python train.py --bottleneck="kl" --encoder_norm="layernorm" --encoder_parallel_block=false --encoder_inner_norm=false --loss="mse" --decoder_attention=false --decoder_upsampling="nearest_conv" --kl_weight=0.001 --init="torch_default" --residual_init="zero_last" --lr=0.0017 --shampoo_beta=0.95 --lr_schedule="cosine" --warmup_steps=600
Rows from block 2 of the encoder, named by matrix and row number. Rows with one number belong to one neuron. Each number is 128 + 24 x the weight over its row's rms, rounded and kept within 0 to 255. All counts start at 0. After the name is the row's rms in percent of the matrix's.
# fc1: MLP up (encoder.blocks.2.mlp.fc1.weight, 1536x384), inputs 256-383
# fc2: MLP down (encoder.blocks.2.mlp.fc2.weight, 384x1536, transposed), outputs 256-383
fc1.630 083 [101 139 114 111 139 142 120 127 131 127 104 106 166 160 155  97 126  88  83 109  74 131 123 132 154 134 124  96 100 129 101 100 133 112 127 105 121 123 137 153 154 111 120 113  80 128 118 121  97 136 146 145 117 115  76 144 136 169 142 134 132 153  99 140 117 122  66 131 150  95 140 173 129 161 157 124  99 140 139 151 123 196 157 150 117 147 127 128 121 123 139 117 130 135 109 118 132 129 113 135 164 121 137 124 147 137 135 156 138 119 109 145 127 119 105 146 111 141 117 110 113 145 138 142  94 114  83  92]
fc2.630 074 [126 133 119 123 128  77 112 134 117 132 122  33 129 123 147 157 122 149 171 153 117 151 132 137 140 104 102 109 119 139 110 151 107 119 126 137 113 138 127  78  95 165 154 141 111 138 122 128 143 137 126 114 112 136 117 131 139 117 145 139 127 172 123 119 144 125 116 135 131 138 124 127 133 134 113 135 121 156 140 116 123 109 150 157 135 130 137 116 146 107 133 108 118 124 159 113 124 106 172 134 151 103 154 137 115 123 129 135 122 102 100 119 123 138 128 111 137 130 146 125 117 105 129 133 161 124 136 133]
fc1.631 136 [130 164 153 113 116 138 108 137  75 138 137 127 126 115 162 106 174 107 144 130 133 124  96 151  92 101 138 126 105 153  97 145 119 152 113 121 121 132 115 112 137 100 115 159 168  96 113 128 132 143 118 116 107 138 165 117  84  93 157 109  83  94  79 159 167 130 144 105 116 130 159 132 108 139 118 141 175 114 109 119 144 151 130  79 125 100 125 194 141 152 118 160 121 135 149 150 127 103 100 188 191 145 103 155  98 111 142 149 107 138 173 166 101 174  97 110  99 112 123 154  66 144 131 105 160 106 153 134]
fc2.631 147 [143 144 133 119 146 133 119 150 121 136 139 160 114  82 146 176 179 160 105 126 137  30 108  96 126 133 142 134 145 147 133 120  94 153 150 116 125 139 110 166 169 130 160 130 147 106 146 123  87  96 128 137 126 140 131  85 103 132  99 129 159 143 153 140 130  85 167 143 106 123 123 179 149 127 103 135 149 117 131 109 145 131 132 108 114 102 147 146 136 148 128 133 136  96 112  96 125 145 140 121 119 160 140 135 102 139 142 163 125 110 112 128  72 162 172 116 132 112 146 171 101 162  89 116 130 123 178 158]
fc1.632 092 [102 131 113 128  98 114  98 133 134 143 109 162 148 158  74 131 116 164 119 146 133  67 126 152  87 121  99 133 130 122 116  90 127 143 138 117 115 129 105 116 132 145 154 132 153 130 121 135 126 137 128 127 116 102 117 109 170 137 125 151  83 121 117 137 114 128 121 139 119 181 156 119 130 112 111 107 127 134 122 149 119 125 118 184 146 149 148 118 111 126 119 126 129 140 109 153 143 141 110 149 129 121 168 167  96 112 137 122 130 134 157 161 119 164 122 137 136  90 151 162 136 139 139 146 187 103 178 138]
fc2.632 111 [107 125 117 118 148 149 122 124 126 118 161 160 131 191 150 153 108 119 108 141 159  90  90 126 150 119 125 149 111 134 132 111 141  91 117 127 109 134 151 156 166 118 133 137 135 131 125 139 116 127 133 151 115 109 138 104  97 134  86 178 142 103 135 131 135 162 114  80 108  86 145 171 102 144 126 160 148 114 100 138 132 138 142 113 116 137 126 125 156 135 115 144 121 122 125 113 118 155 127 138 137 148 115  94 141 133 122 198 144 132 157 174 116 133 132 151 120 113 150 144 132 171 127 144 110 165 136 113]
fc1.633 101 [105 144 137 138 105 194 116 164 115  85 129 157 134 159  93 110  98 195 101 148 134  76 112 132 124 130 127 123 148 127 145 138 137 112 135 143 117 145 118  86 101 129 113 117 108 137 128 140 111 142 136 108 122 118 162 147 120 148 119 137 109  97 181 108 112 110 118 122 119 146 117  86 143  87 113 138 145 118 128 115 155 102  83  63 123 159 119 110 108 137 154 117 137 160 148 131 149 156 120 126 136 147 118 155 120 135 134 122 119 124 142 142 138 155 114 121 132 126 140 142 171 145 157 118 131 105  95  92]
fc2.633 099 [129 101 128 133 126  77 119 105 117 143 113 100 149 220 114 102 116  85 100  79 165 120 117  99 102 126 100 105 121  87 139 150 137 120 106 131 145 111 125 119 137 104  97 124 144 144 137  78 163 127  89 145 124 144 146 116 159 121 125 120 152  96 122 148 111 155 124 116  98 138 134 164 155 128 124  84 119 132  89 133 129 108  88 158 142 145 138 120 100 125 142 131 155 140 129 102 102 160 127 112 137 140 114 119 124 100 125 126 126 104 117 110 138 114 140 126 165  98 113 139 143 121 117 161  91 135 160 160]
fc1.634 086 [111 118 134 102 157  69 154 100 139 119 108 144 156 138 139 130 150 100 160 119  80 154 127 123 127 103 101 113 142 151 135 169 126 152 144 109 133 149 131 129 121 131 146 126 108 112 131 128 117 127 168 114  84  98 133 128 134 111 152 125 139 108  85 142  96 119 120 123 123 159 149 118 135 126 103 114 132 139 159 162 138 144 118 153 107  94 124 138  91 129 114 105 160 121 120 142 114 131 145 119 136 132 103 122 138 122 134 132 177  90 142 125 109 135 136  89 105 147 106 123  92 131 123 121 160  90 116  70]
fc2.634 083 [153 120 111 120 144  63 132 141 122 130 157 106 142 108 100 175 117 110  90 123 127 179 108 138 134 126 100 109 117 127 119 111 169 109 139 101 142 136 123 134 139 154  99 150 116  94 123 163 101  93 135 116 163 113 168 117 135 128 133 132 134 176 111  96 148 122 117  92 142 128 112 127 116 122 129  79 123 111 132  98 104 118 207 157 109 172 128 145 122 164 117  74 136 125  90 147 121 167 192 167 126 111 188 112 120 155 109 130 113 137  99 121 120 125 118 123  96 119 112 114 114 139 146 124 127 111 134 118]
fc1.635 105 [ 91 107  95 113  86 136 156 156 148 118 123 111 148 148 142 124  91 106 146 119 171 133 174 104 119 145 178 119 148 105 138 129 111 166 135 112 116 126 151 105 113 104 125 127 157 110 134 105 122 126 150 110 164 137  84 150  90 116 168 128 117 139 135 166 120 140 121 124 120 115 128 133 135 131 145 139 138 119 129 146 159  93  73 114 170 108 147 116 106 137 138 114 129  93 141 124 146 117 124  92 117 113 150  94 179 119 112 153 181 138 134 133 143  80 128 100 133 124 144 140 121 104 121  94 123 144 166 143]
fc2.635 093 [152 129 152 128 108 130 151 149 160 101 147 178 120 180 134 147 142 105 142 118 103 108 130 125  87 164 133 170 103 131 152 104 125 130 139 142 112 126 105 132 165 182 112 124  71  87 105 137 143  97 180 142 139 114 125 134 139 140 120 146 129 111 134 134 157  93 117 132 156 138 128 110 141 117 134 143 176  88 108 128 119 118  71 132  61 122  88 125 114 143 125 115  73 123 137 130 127 167 137 130  86 136 140 148 132 120 151 114 108 108 110 110 129 117 124 159  93 120 139 118 120 158 105 122 139 125 125 128]
fc1.636 126 [137 122 143 108 117 141 135 141 133 120 146 179 147  76 137 121 119 198 116 108 151 147 107 102 156 121 119 134 122 151 140  80 143 132 137 123 137 122 119 127 122 155 107 138 114 140  97 150 122  60 156 108 126 125 132 142 157 118 115 135 202 137 152  77 125 101 112 143 121 119 138 123 137 108 105 126 135 109 117  62 106 141 135 133 135 148 133 114 149 116 126 113 139 130 143 137 151 116 127 127  59 126 162 119 128 144 153 181 169 120 113 125 127 134  99 122  96 161 124 132 155 152 171 129 100 143  77 116]
fc2.636 121 [116 148 102 138 120 118 126 132 111 116 100  79 158 126 130 129 136 126 136 112 125 160 123 129 116 144 131 110 137 149  94  93 127 118 124 118 107 154 119  89 151 117 146  94 115 134 107 153 153 126 118 113 115 119 116 119 156 139  95  94 129 122 124  93 123 139 124 115 158 130 110  93 134 139 142 113 109 144 141 106 129 143 138  95 113 161 124 147  92 112 128 154 144 143 102 101 116 137 166 143 138 115 137 142 126 118 156 124 133 120  99 170 140 142 119 147 170 191 106 125 138 140  92 137 169 114 139 124]
fc1.637 074 [127 119 119  97 172 154 124 106 137 137 126 159 118 109 152 147 117 178  91 156 157 105 128 110 139 155 142 117 130 105 172  99 115 136 164 156 137 142 115 131 141 155 129 110 156 120 149 117 102 128 143 138 122 131 124 115 112 135 139 102 143 164 130 123 122 153 107 137 148 129 159 103 124 147 136 122 143  90 141 135 122 146  86 104 157 173 158 124 121 151 140 122 188  90 115 136 143  68 163 152 126 110 125  96 120 175 174 131  90 125 140 125 134 152 125 189 111  84 120 129 156 176 129 125 126 139 128 113]
fc2.637 091 [148 107  98 130 154 190 144 159 109 146 157 133 111 116  97 112 118 129 131  87 121 159 140 148 128 142 141 126 164 133 121  70 110 134 122 112 130 151 128 140 106 109 127 150  76 131 111 148 137 138 149 150 105 116 108 131 112 120 161 121 101 149 152 145 124 131 108 129 157 109 152 136 128  85 135 133 121 150 107 158  97 116  69 109 129 119 113 130 138 110 121 104 139  64 160 149 141  83 115 158 142  86 115 163 137 136 139 182 154 135 151 158 142 128 141 127 147 141 167 109 150 133 148  97 148 126 102 122]
fc1.638 107 [119 121 146 120 143 118 144 126 121 144 102 143 118 175 114  92 141 154 166 110 125 124 122 124 116 107 134 115 124 170  96 151 131 101 134 155 125 140 143 109 121 116 127 147 124 151 111 177  94 102 146  99 116 138 176 126 148 166  51 214  87  97  97  79 137  94 117 114 104 175 165 149 120  88 107 134 127 160 163 139 120 168 178 164  96 118 138 149  96 122 134 133 116 149 136 131 139 147 161 154 109 108 145 128 116 149 155  93 162 140 131 166  86 165 137  97 114 153 119 125 146 111 130 126 172 112 130  40]
fc2.638 122 [129 108 132 137 162 174 138 146 147 163 134 115 109 171 149 120  86 116 120 147 152 148 121 152 156 152 107 127 137 114 101  91 124 104 108 143 163 128 177 158 141 108 162 131 132 113 107 161  94 124 130 141  87 122 147 143 105 168  52 117 148 111 133 167 125 128 112 110  91 119 104 134 117 170 108 118 157 147 157 146 139 125 111 140 122 124 126 113 113 126 120 136 122 136 141 124 116 197 162 155  93 116 129 110 101 155 163 197 134 144 125 146 110 184 156 137  96  99 158 117 132 161 143 146 103 155 148 115]
fc1.639 067 [ 91 122 169  87 149  89 135 116 126 127 106 126 146 166 122 129 132 134 109 115  59 106 132  97 119 116 117  95 113 125 104 123 136 109 151 133 133 113 118 106 140 104 112 100  76 110 123 134 135 143 126 131 119 157  99 141 196 152 145 143 150 129 104 144 108 151 104  87 169 110 136 188 114 127 152 141 120 134  80 140 182 160 106 111 106 151 126 156  98 122 129 106 117 145  90 114 117 119 130 119 190 146 142 128 167 154 121 157 128 115 102 159 137 125  99 130 112 172 119 114 111 124 139 159 116 129  96 117]
fc2.639 068 [125 120 104 130 118 150 137 120 126 138 146  33 149 150 167 116 110 142 141 179 153 178 131 147 131 133 114 126 100 131  95 134 127 126 124 102 152 117 140  91 125 171 133 138 119 145 124 126 122 144 129 116 106 140 106 113 134 119 149 149 132 138 138 140 131 132 117 155 127 143 136 162 141 123 108 103 143 130 122  88 134  93 141 151 132 142 142 121 145  90 128 123 136 134 151 113 120 134 160 106 128 106 172 128 137 140 150 162 103 107 129 126 141 107 137  84 119  98 155 139 128 154 126 118 159 115 142 117]
fc1.640 102 [ 96 158 153 125 111 114 152  94 136 144 125 187  64 141 135 122 106 142 155 131 131 136 112  80  91 107 144 130 122  98 145 143 115 117 114 173 130 137 131 112  97 108 124 182 112 129 133 110  99 123  78 125 104 155  94 163  96  93 131 119 119  72 104 139 120 136 114 101 152 123 165 102 134 125  98 164 154 127 124 133 133 105 142  39 122 134 125 140 112 133 139 143 119 164 131 143 160 129 128 136 156 154 121 119 134 118 158 133 141 108 126 123 133 114 121 146 130 126 135 120 151  86 114 119 125 128 148 133]
fc2.640 093 [108 133 101 129 124 140 132 127 130 138 122  49 114  95 186 132 134 102 128  98 141 137  97 163 161 145 141 136 141 137 108 149 131 124 117 135 160 101 102 157  99 162 146 147 181 136  99 124 140 126 118 139 113 126 125 149 113 130 142 142 167 144 122 115 121 130 134 131 108 143  86 143 124 129 116 145 112 138 118 142 127 149 186  94 136 129 153 144 143 134 124 123 121 149 179 109 103 144 111 108 152 112 132 118 134  88  97 156 128 147 139 112 114 107 119 113 107 108 130 126  89 185 126  69 101 134 141  95]
fc1.641 073 [128 116 127 154 107 116 146 147 146 128 122 150 127 130 137 116 109 163 112 159 170 104 123 162 107 124  92 147 150 119  93 107 113 107 144 115 134  98 127 142 140 148 146 153 147 158 114 132 143 118 119 144 129 132 204 115 111 101  62 114 131 180 117 131 144 112 142 129  96 143 139 161 131 156 116  69 131  93 120 115 135  99  91 200 131 145 138 113 119 118 132 123 159 102 104 122 138 113 132 147   0 141 135  98 126  99 144 152 126 112  99 126 136 147 151 125 181 111 150 145  94 133 129 104 178  99 126 157]
fc2.641 081 [145 133 153 138 137 174 128 115 126 122 139  83 122  88 153 112 123  99 114 170 144 187 144 130 120 140 142 117 118 116 119 143 123 118 134 122 133 162 119 100 137 116 140 133  89 121 119 126 126 114 147 106 114 133 112 120 136 137 131 122 110 135 118 127 121 132 147 120 153 124 135 141 131 139  94 150 130 149 133 121 151 126 144  84  96 134  97 117 131 115 119 128 108 149 148 128 125 131 120 156 123 114 128 128 120 129 127 159 131 132  89 160 121 159  94 134 139 164 120 122 121 118 144 127 113 118 114 120]
fc1.642 104 [139 137 113 152 108 150 134 150 129 133 119 131 156 211  95 163 100  89  91 139 134  70 139 175 141 121 102 121 116 117 160 124 142 115 137 113 121 154 114 142  91 101 111 108 230 119 138 114 147 144 135 147 111 131 135 117 120 124 130 103 126 148 155 127 158 124 172 107 136 154 123 146 112 134 135 116 123 107 130 199 103 116 102 114 131 158 119 119 142 149 122 147 108  69 109 140 133 132 127 127  92 150 139 140 131 100 129 146 102 131 133 156 140 115 129 130 158 159 140 136 122  88 167 106 144 140 104 150]
fc2.642 111 [145 131 120 131  99 108 125  88 153 140 106 100 135 123  97  96 138  98 113 110 149 178 127 186 136 139  84 118 153 113 148 122 144  82 144 131 139 116 100 108  98 127 142 131  92 138 128 123 138 102 122 126 127 137 149 142 134  87  67 109 130 121 106 131 141 122 135 148 111 155 121 142 110 140 118 114 105 160 157 185 118 125 121 134 157 163 116 139 113 147 126 156 138 100  88 137 157  95  85 116 101 102 123 118 124 114  74 122 132 123 105 121 106 116  99 116 121 146 136 126 118 121 134  96 140 125  89 151]
fc1.643 082 [130 107 128 135 134 116 158 135 122 131 137  99 106 155 161 146 116 147 130 128 148 136 129 138 128 136 127 105 150 136 132 111 124  93 123 148 140 130 117 133 134 160 121 111 109 184 123  97 137 135 130 137 149 140 122 150 140 172  97 126 196 146 128 134 128 124  73 138 129 142 104 160 148 114 161 136 132 137 135 144 108 143 205 240 144 142 116 110 123 126 137 125 131 112 131 118  94 127 141 101  57 123 131 101 141 134 114 144 135 130  87  86 135 118 137 118 156 128 125  85 150 130 137 152 125 138 134 129]
fc2.643 072 [126 143 105 136 143 193 155 114 111 130 123 125 147  84 178 131 120 118 115 151 133 171 145 114 127 117 121  79 153 142 132 147 142 129 131 118 116 133 136 103 119 151 150 162  48 133 153  94 129 136 146 120 127 120 143 118 105 121 152 104 122 142 133 130 139 140 165 123 132 125 127  94 120 122 109 124 146 122 141 114 153 127 126 118 120 138  95 125 121  96 134 126 114 134 139 141 125 138 108 161 140 114 125 129 142 141 139 107 111  97 136 132 126 129 101 132 106 131 128 138 103 134 160 158 119 110 112 161]
fc1.644 086 [129 107 130 100 149 126 146 134 111 105 107 132 118 134 119 114 171 177 139  96 107 189 111 144 125 126 130 144  83 170 134 105 120 123 143 132 113 139 122 134 141 140 112 130  65 133 123 146 136 143 154 148 137 110 109  76 123 120 186 157 166 145 125 119 116 133 137  95 130 108 129 165  90 112 139 130 136 134 132 126 122 118  91  90 104 116 114 128 140 103 115 126 101 161 119 126 143  88 129 169 134 127  87 127 119 154 110 118 106 140 127 147 132 144 159 153 158 101 125 115 120 130  98 149 110 107 144 157]
fc2.644 105 [122 109 129 146 125 154 117 104  88  97 125 170 152  97 115 102 130 166 134 122 129 163 134 136 127 127 164 136 136 116 128  98 122 138 134  91 103 125 113 134 128 129 121 140 140 171 130 144 168 132 140 100 114 132 112 144 120 131 152 135 134 125 151 124 124 120 149 131 125 133 126 192 145 105 123 132 144 143 137 144 143 153 103  93 101  93 158 123 147 147 151 153 142 109 141 110 114 112 152 131 129 136 100 127 144 120 128 201 130 119 142 162 124 115 148  94 120 106 113 136 162 110 130 104 177 142 133 111]
fc1.645 064 [128 145 128 117 120 124 152 101 132 147  97 136 159 111 120 142 142 133 141 149 101 116 127 142 116  96 113 132 112 137 139 145 111 151 124 110 125 122 131 151 139 171 130 114 132 155  99 143 100 124 168 109 154 101 139 120 146 100 162 170 103 130 121 131 125 144 148 157 110 143 125  83 149  93 121  86 130 117 129 131 111 104 119 126  98 113 131 134 122 138 132 135 119 134 121 129 120 110 110 105  61 161  95 141 167 108 153 139 114 107 145 135 158  97 141 130 138 123  90 120 171 143 127 144 101 131 112 116]
fc2.645 071 [155 151 121 136 153 124 101 129 104 134 119 188 138 171 116 116 144 123 138 112 116 132 133 124 110 124 134 111 119 130 142 141 112 118 131  82 111 177 134 162 106 121 123 140 178 127 166 174 130 142 126 143 118 131 120 124 103 109 142 150 117 145 126 124 136 131 126 110 131 120 118 138 128 118 140 160 133 108 168 129 113 128 185  90 131 134 148 129 135 155 142 124 152 121 120 109 161 122 139 168 127 111 144 166 109 130  83 117 112 138 127 115 177 111 115 128 175 124 143 128 127 140 109 121 105 124  96 119]
fc1.646 111 [135 125 154 104 126 129 123 150 132 146 145 128 129 106 129 129 112 127 125 139 163 144 158  94 169 162 122 131 130 152 139 142 139 147 151 105 132 136 120 128 139 130 113  86 188 127 100 125 125 125  99 154 117 153  97 119 144 155 118 113 182 153 110  88 138 164 125 109 116  98  86 165 126 186 120 145 128 117 135 165 119  88 183  93 141 127 150 125 128 148 109  79 149 153 105  99 124 119 127 146 162 143  76 146 118 131  95 144 117 107 126 143 118 132 135 144 130 134 105 125 117 116  95  97  63 149 147 155]
fc2.646 098 [105 117  84 157 117 105 159 133 139 128 137 142 139  73 131 100 144 143 140  95  64  83 104 129 138 126 141 132 149 141 150  92  90  99 118 110 135 112 119 137 148 134 160  90 150 134 146 149  94 111 157 124 140 125 141 140 133 137  88 109 136 102 111 115 160 117 131 156 135 120 109 105 151 119 188 155 153  88 141 124 127 120 131 132 149 110 140 105 112 140 136 127 138  74 131 158  89 111 154 144 125 109 145 121 131 114 140 142 163 114 151 124 143 143 131 156 134  77 143 121 130 126 123 111 139  97 117  95]
fc1.647 109 [147 163  96 113 100 170 127 162 131 142 119 126 128  54 119 105 121 171 129 136 151 124 114 107  97 119 138  94 150 147 130 162 137 140 142 140 119 160 106 128 125  88 150 116 134 127 135 134 170 101 135 149  95 148 100 117 115 101 184  87 100 159 120 152 110 112 133 140 107 117 137 139 134 152 117 128 127  97 120 108 127 123  81  82  89 145  94 164 148 107  91 120 153 147 103 128 152  82  99 163 121 117 164 114 142 141 180 157 147 142 136 144 144 125 134 136 104 179  78 156 134 146 126 139 122 118 107 121]
fc2.647 126 [117 116 126 116 131  81 108 154 121 140 121  33 115  66 144 114 124 153 110 126 133 120 113 130 127 143 116 104 141 127 131 150  97 153 141  90 155 141 137 152 103 128 147 112 118 100 141 130 120 150 128 134 114 106 103 144 100 128  74 116 154 149 134 164 144 137  83 120 133 110 119 177 137 117 109 164 127 159 149 174  88 110 126 105 133 116 168 139 161 159 134 112 128 119 136 116 156 107  99 105 123 139  93 122 103 103 119 153 125 138 146 128 116 115 151 134 145 141 110 149 152 157  88 112 118 141 143 113]
fc1.648 073 [ 94 113 113 108 150 100 146 101 116 119 103 117 169 134 109 102 135 119 112 132 113 161 128 104 122 110  96 128 135 179 104 148 142 166 140 162 138  98 106 133 147 116 160 118 127 124  98 118 118  99 100 123  79 124 126 148 156 115 130 132 139 132  97 166 128 139 114 119 137 140 140 144 100 129 123 124 118 114 119 162 145 162 164 122 111 141 148 146 150 122 112  92 139 103 113 129 133 114 102 130 145 170 100 153 145 122 170 158 116 112 139 141  97 139 151 118 105 169  82 132 130 111 118  94 142  83 120  85]
fc2.648 080 [154 130 116 154 119  77 109 180 128 171 160 148 130 159  98 162 106 179 126 130 106 137 136 138 142 115 128 123 154 140  88  58 142 110 139 100 116 112 109 149 133 153 105 143 190  88 142 148 109  90 108 110 141 116 139 120 115 112 100 137 142 136 150 112 133 135 100 126 111 146 119 119 125 115 141 103 120  92 117 106 111 104 167 173 111 143 133 159 140 148 139  82 161 133  70 111 126 165 182 165 105 113 201 121  94 145 112  89 115 150 106 137 144 115 149 150 114 107 164 144  97 143 114 134 158 132 146 155]
fc1.649 090 [ 82 145 129 112 129 171 128 164 123 165 136 116 133 135 161 143 132 138 136 148 154 104 128 112 150 117 126 134  94 128 111 126 135 125 123 126 128 124 127 129 135 180 139 122 102 133 132 148 106 147 148 129 159 124 106 138 140 149 117 153 125 150 121 119 135 107 123 145 120 107 124  88 149 113 148 128 160 124 173 151 128 129 219 100 121 137 127 124 125 138 113 159 110 114 157 127 131 142 139 125 129 116 138 133 150 151 122 112 136 124 142  99 137 140 103 111  78 122 118  93 118 163 115 130  84 153 122  61]
fc2.649 077 [129 104 147 138 133 103 126 115 114 103 102  67 117 101 124 114 141 158 139  99 113 189 130 112 116 120 108  89 134 112 109 140 136 146 136 118 127 129 127 112 122 123 138 136 107 129 105 117 145 124 121 117 133 124 118 136 131 112 130  87 148 153 141 137 130 134 131 137 121 137 156 117 144 124 111 123 124 172 118 154 123 117 163 151 153 131 122 111 141 103 144 112 134 109 124 137 125 113 137 129 153 118  55 131 135 111 109  99 128 102 137 104 130 133 134 122 142 144 113 131 101  81 126 128  98 103 120 139]
fc1.650 108 [129 127 147 149 118 137 116 156 138 147 139 171 130  94  90 135 104 113 127 133 133 122 157 132 125 125 113 118 123 124  94 128 144 115 114 134 144 126 122 135 108 103 132 112 135 111 100 127 137  91 118 118 125 142 176 125 134  80 117  68 103 112 113 116 107 144 158 118 113 154 119 140 113 164 133 108 123 124 112 129 163 101  80 104 128 149 141 153 126 142 124  97 131 130  87 137 170 110 122 128 173 151 138 133 116 125 139 132  98  99 123 140 145 115 143 114 135 164 133 151 125 102 149 110 115 135 118 162]
fc2.650 082 [145 134 129 112 155  92 122 121 117  94 127  26 120 175 140 165 142  98 130 113 132 181 106 114 129 139 135 143 137 131 118 158 105 130 133 132 143 147 150 118 111 123 135 134  24 132 136 113 140 113 128 123 137 140 112 133 130 107 144 167 130 158 124 129 123 105 105 133 136 128 135 110 124 115 102 128 115 123 137 113  95 121 160 136 127 121 135 113 121 120 126 126 135 116 148 138 126 114 171 134 118 125 104 142 113 132 122 201 144 114 126 122 127 137  99 123 114  97 111 125 107 138 116 123 137 115 121  94]
fc1.651 035 [138 138 116 126 133 108 157 114 119 147 124 126 124 113 193 116 126 108 118 170 101 114 122 165 102 149 155 133  99 164 132 125 140 168 162 121 167 137 143 152 133 133 145 125 172 160 114 167  95 128 107 125 143 144 162 110 126 138 132 197 131 130 135 153 141 137 143 133 115  87 100 148 135 146 120 138 124 119 107  93 139 103  92 174 111 107 130 180 132 140  81 108 109 172 150 107 105 114 108 115 135 102 125 132 109 144 120 120 111 112 140 126 147 124 153 101 143 117 122 134  79 113 134 167  95 118 145 137]
fc2.651 041 [113 134 116 131 137 128 131 112  79 121 126 178 153 172 146 161 104 135  97 109 147 109 126 118 111 139 122 119 117 125 140 124 114 148 121 144 133 131 140  95 160 121 114 101 215 143  78 114 127 128 112 140 127 119 108 165 118 148 117  68 134 146 129 140 145 116 180  91 141 137 144  98 125 158 113 159 114 128 128  89 177 168 170  71 134 122 136 104 142 130  99 124 128 122 181 139 125 161 113 139 184 123 125 114 108 140 127 117 115 157 104 148 133 113 118 142 147 152 124 107 115  99 159 129 112 122  97 137]
fc1.652 095 [128 153 119 112 122 164 116 129 125 137 119 102 119 233 126 146 100 102 136 144 148 125 139 135 134 130 105 143 150 164 119 131 131 148 120 140 125 124 129 134 117 139 132 124 125 124 135 110 105 143 151 139 127 112 138 142 117 131 142 140  96 139 135 129 115  94 125 162 125 117 104 101 133 103 143 120 168 129 159 150 133 136 112 150 112 122 104 147 114 150 107 190 142  93 140 113 149 141 104 104 138 116 156 126 146 142 118 127 114 145 152  91 135 128 125  95 105 109 146 116 135 141 109 143 113 148 136  78]
fc2.652 077 [125  92 171 144 142  51 140 115 102 104 129  99 129  97 108 114 141 162 112 121 120 135 128 116 111 100 131 110 112  87 161 191 123 145 122 142 134 128 123 111 149  91 120 124  72 115 126 125 129 146 130 109 135 126 151 114 139 151 144 128 148 153 112 120 114 131 102 125 126 129 139 135 130 141 126 121 120 152 123 162 122 169 150 162 140 148 120 104 130  89 152 122 108 117  99 131 111 128 133 143 120 127  72 110 137 145 127  43 124 114 127 122 126 104 150 126 158  84 111 139 100 109 128 125  92  94 120 157]
fc1.653 074 [135 119 127 144 142 123 118 118 124 107 100 179 133 115 144 137 149 175 155 113 105 118 134 133 126 175 141 129 159 125 127 144 136 115 147 167 154 151 106 145 171 123 131 142 140 166 165 141 130 108 148 145 115 154 167 107 130 124 140 129 110 106 110 146 132 108 120 128 117 174 182 122 116 143 130 117 120 168 145 159 112 163 140 107 122 159 128 142  95 164 106 125 145 132 152 129 151 152 144 143 174 100 120 150 147 115 144 156 175 127 145 162 104 161 141 153 147 175 133  87 131 120 141 126 173 123 101  57]
fc2.653 097 [120  93 145 116 120 113 105 164 130 182 135 173 147 109 107 106 105 158 125 171 147 113 151 154 140 153 124 169 149 145 140  90 167 128 109  91 116 116 122 150 133 134 102  98 169 111 133 149  75 135 118 165 117 154 162 135 105 127 142 178 103 158 136 115 129 145  96 111 122 136 119 140 114 136 176 133 136  77 146 123 125 149 117 102 131 166 129 115 141 157 126 132 133 133 102 108 127 176 171 114 131 116 140 124 119 131 134 129 139 172 134 157 125 151 129 152 162 135 118 130 138 154  99 154 148 177 127 117]
fc1.654 086 [120 109 110  70 173 161 130 141 100 135 116 123 131 163 160 132 124 131 131 167 158 108 131  96 116 150 118 104 137 115 162 117 117 155 141 118 104 156 139  89 135 160 133 138 179 105 120 134 116 128 139 152 110 117 140 129  81 113 119 125 121 132 113 116 123 131 151 107 154 119 139 122 108 120 106 126 123  96 148 142 155 113  63 131 167 146 140 148 113 134 142 120 182 138 114 108 155  99 144 144  68 127 143  82 137 151 132 155 137 129 166  87 146 119 116 131 135 112 182 132 153 140 137 122 150 125 111 157]
fc2.654 087 [146 133  93 163 151 168 133 138 127 130 149 155 122  94 102 109 106 110  98 114 159 143 149 177 143 131 155 129 165 159 110  69 102 123 136 126 158 136 107 176 133 110 119 147 143 137 110 128 130 120 150 145 127 139 134 140 139 138 165 109 111 160 137 107 110 110 112 145 173 132 148 152 108 125 136 131  98 131 120 138  94 113 112  95 112 130 112 108 141 102 108 118 157  65 149 141 125  77 123 154 128 107 120 133 129 147 149 169 140 129 111 141 142  92 133 131 170 176 161 110 144 132 137  69 156 133  96  97]
fc1.655 121 [122 131 107 153 142 134 124 118 138 105 132 163 136 167 127 120 151 157 155 138 121 143 140 141 118  98 138 139 111 177  98 163 152 182 114 110 133 127 146 162 116 144 149 118 140  62 127 162  82 134 104 120 113 150 132  79 155 154 124 114 127  56 154 134 155 158 109 132 131 123 131 109  94 161 134 126 116 131 116 116 129 165 123 182 100 113 170 164 119 135 101 145 111 175 143 136 111 146 123  97 107 108 131 138  94 142 109 170  83 146 167 128  93 165 123 132 172  94 131 147 101 154 104 132 162 144 154  77]
fc2.655 201 [128 149 139 119 136 134 153 124 138 124 138 162 114 164 100 153 101 172 147 104 143 118 142 134 146 123 118 157 113 177 104 157 106 145 116 108 143 141 132 131 159 148 125 140  87 112 119 164 108 138 128 142 133 127 108 119 122 122  12 129 132  99 142 137 144 143 121 119  86 100 182 140 104 118 129 140 125  82 123 111 139 132  98 107 135 118 121 127 143 195 101 110 129 119 120 112 127 108  97 122 135 152 112 140 121 146 131 151 129 122 136 146 128 165 138 142 100 149 129 132 122 120 129 130 141 134 153  85]
fc1.656 056 [120 125  88 121 127 118 126 102 129 131 112 127 117  68 141 164 143   2 129 114 103 148 120 166 124 160 138 126 124 138 128 149  90 134 138 136 122 122 136 112 139 123 101  96 120 168 155 167 101 151 172 158 117 135 140 123 152 162 112 111 118 152 106 161 150 141 123 132 103  93 121  81 136 169 129 129 126 154 117 114 139 116  95 126 112 109 118 138 135 134 142 147 120 124 128 137 102 146 138 142 107 113 111 115 122 125 157 159 119 124 144 171 150 137 121 145 162 118  99 105 132 114 113 157  68  81 151 109]
fc2.656 059 [163 111 142 152 162 112 144 120 126 150 113  82 107  94 136 121 135 125 115 116  96 165 114 120 133 135 129 141 171 126 134 128 123 157 153 114 131 130 148 100 135 123 174 133 181 119 144 125 121  87 105 115 152 132 127  71 135 139  95 134 152 154 144 107 164 144 154 131 125 111 159 138 145  92 128 164 139 163 156 106 146 115 134  64 124 132 116 105 116 127 131 129 117 136 126 115 132 112 109 129 160 148 115 149 104 114 110 111 142 141 143 133  97 178 108 108 111 155  97 157 118 146  84 111 169 129 116  78]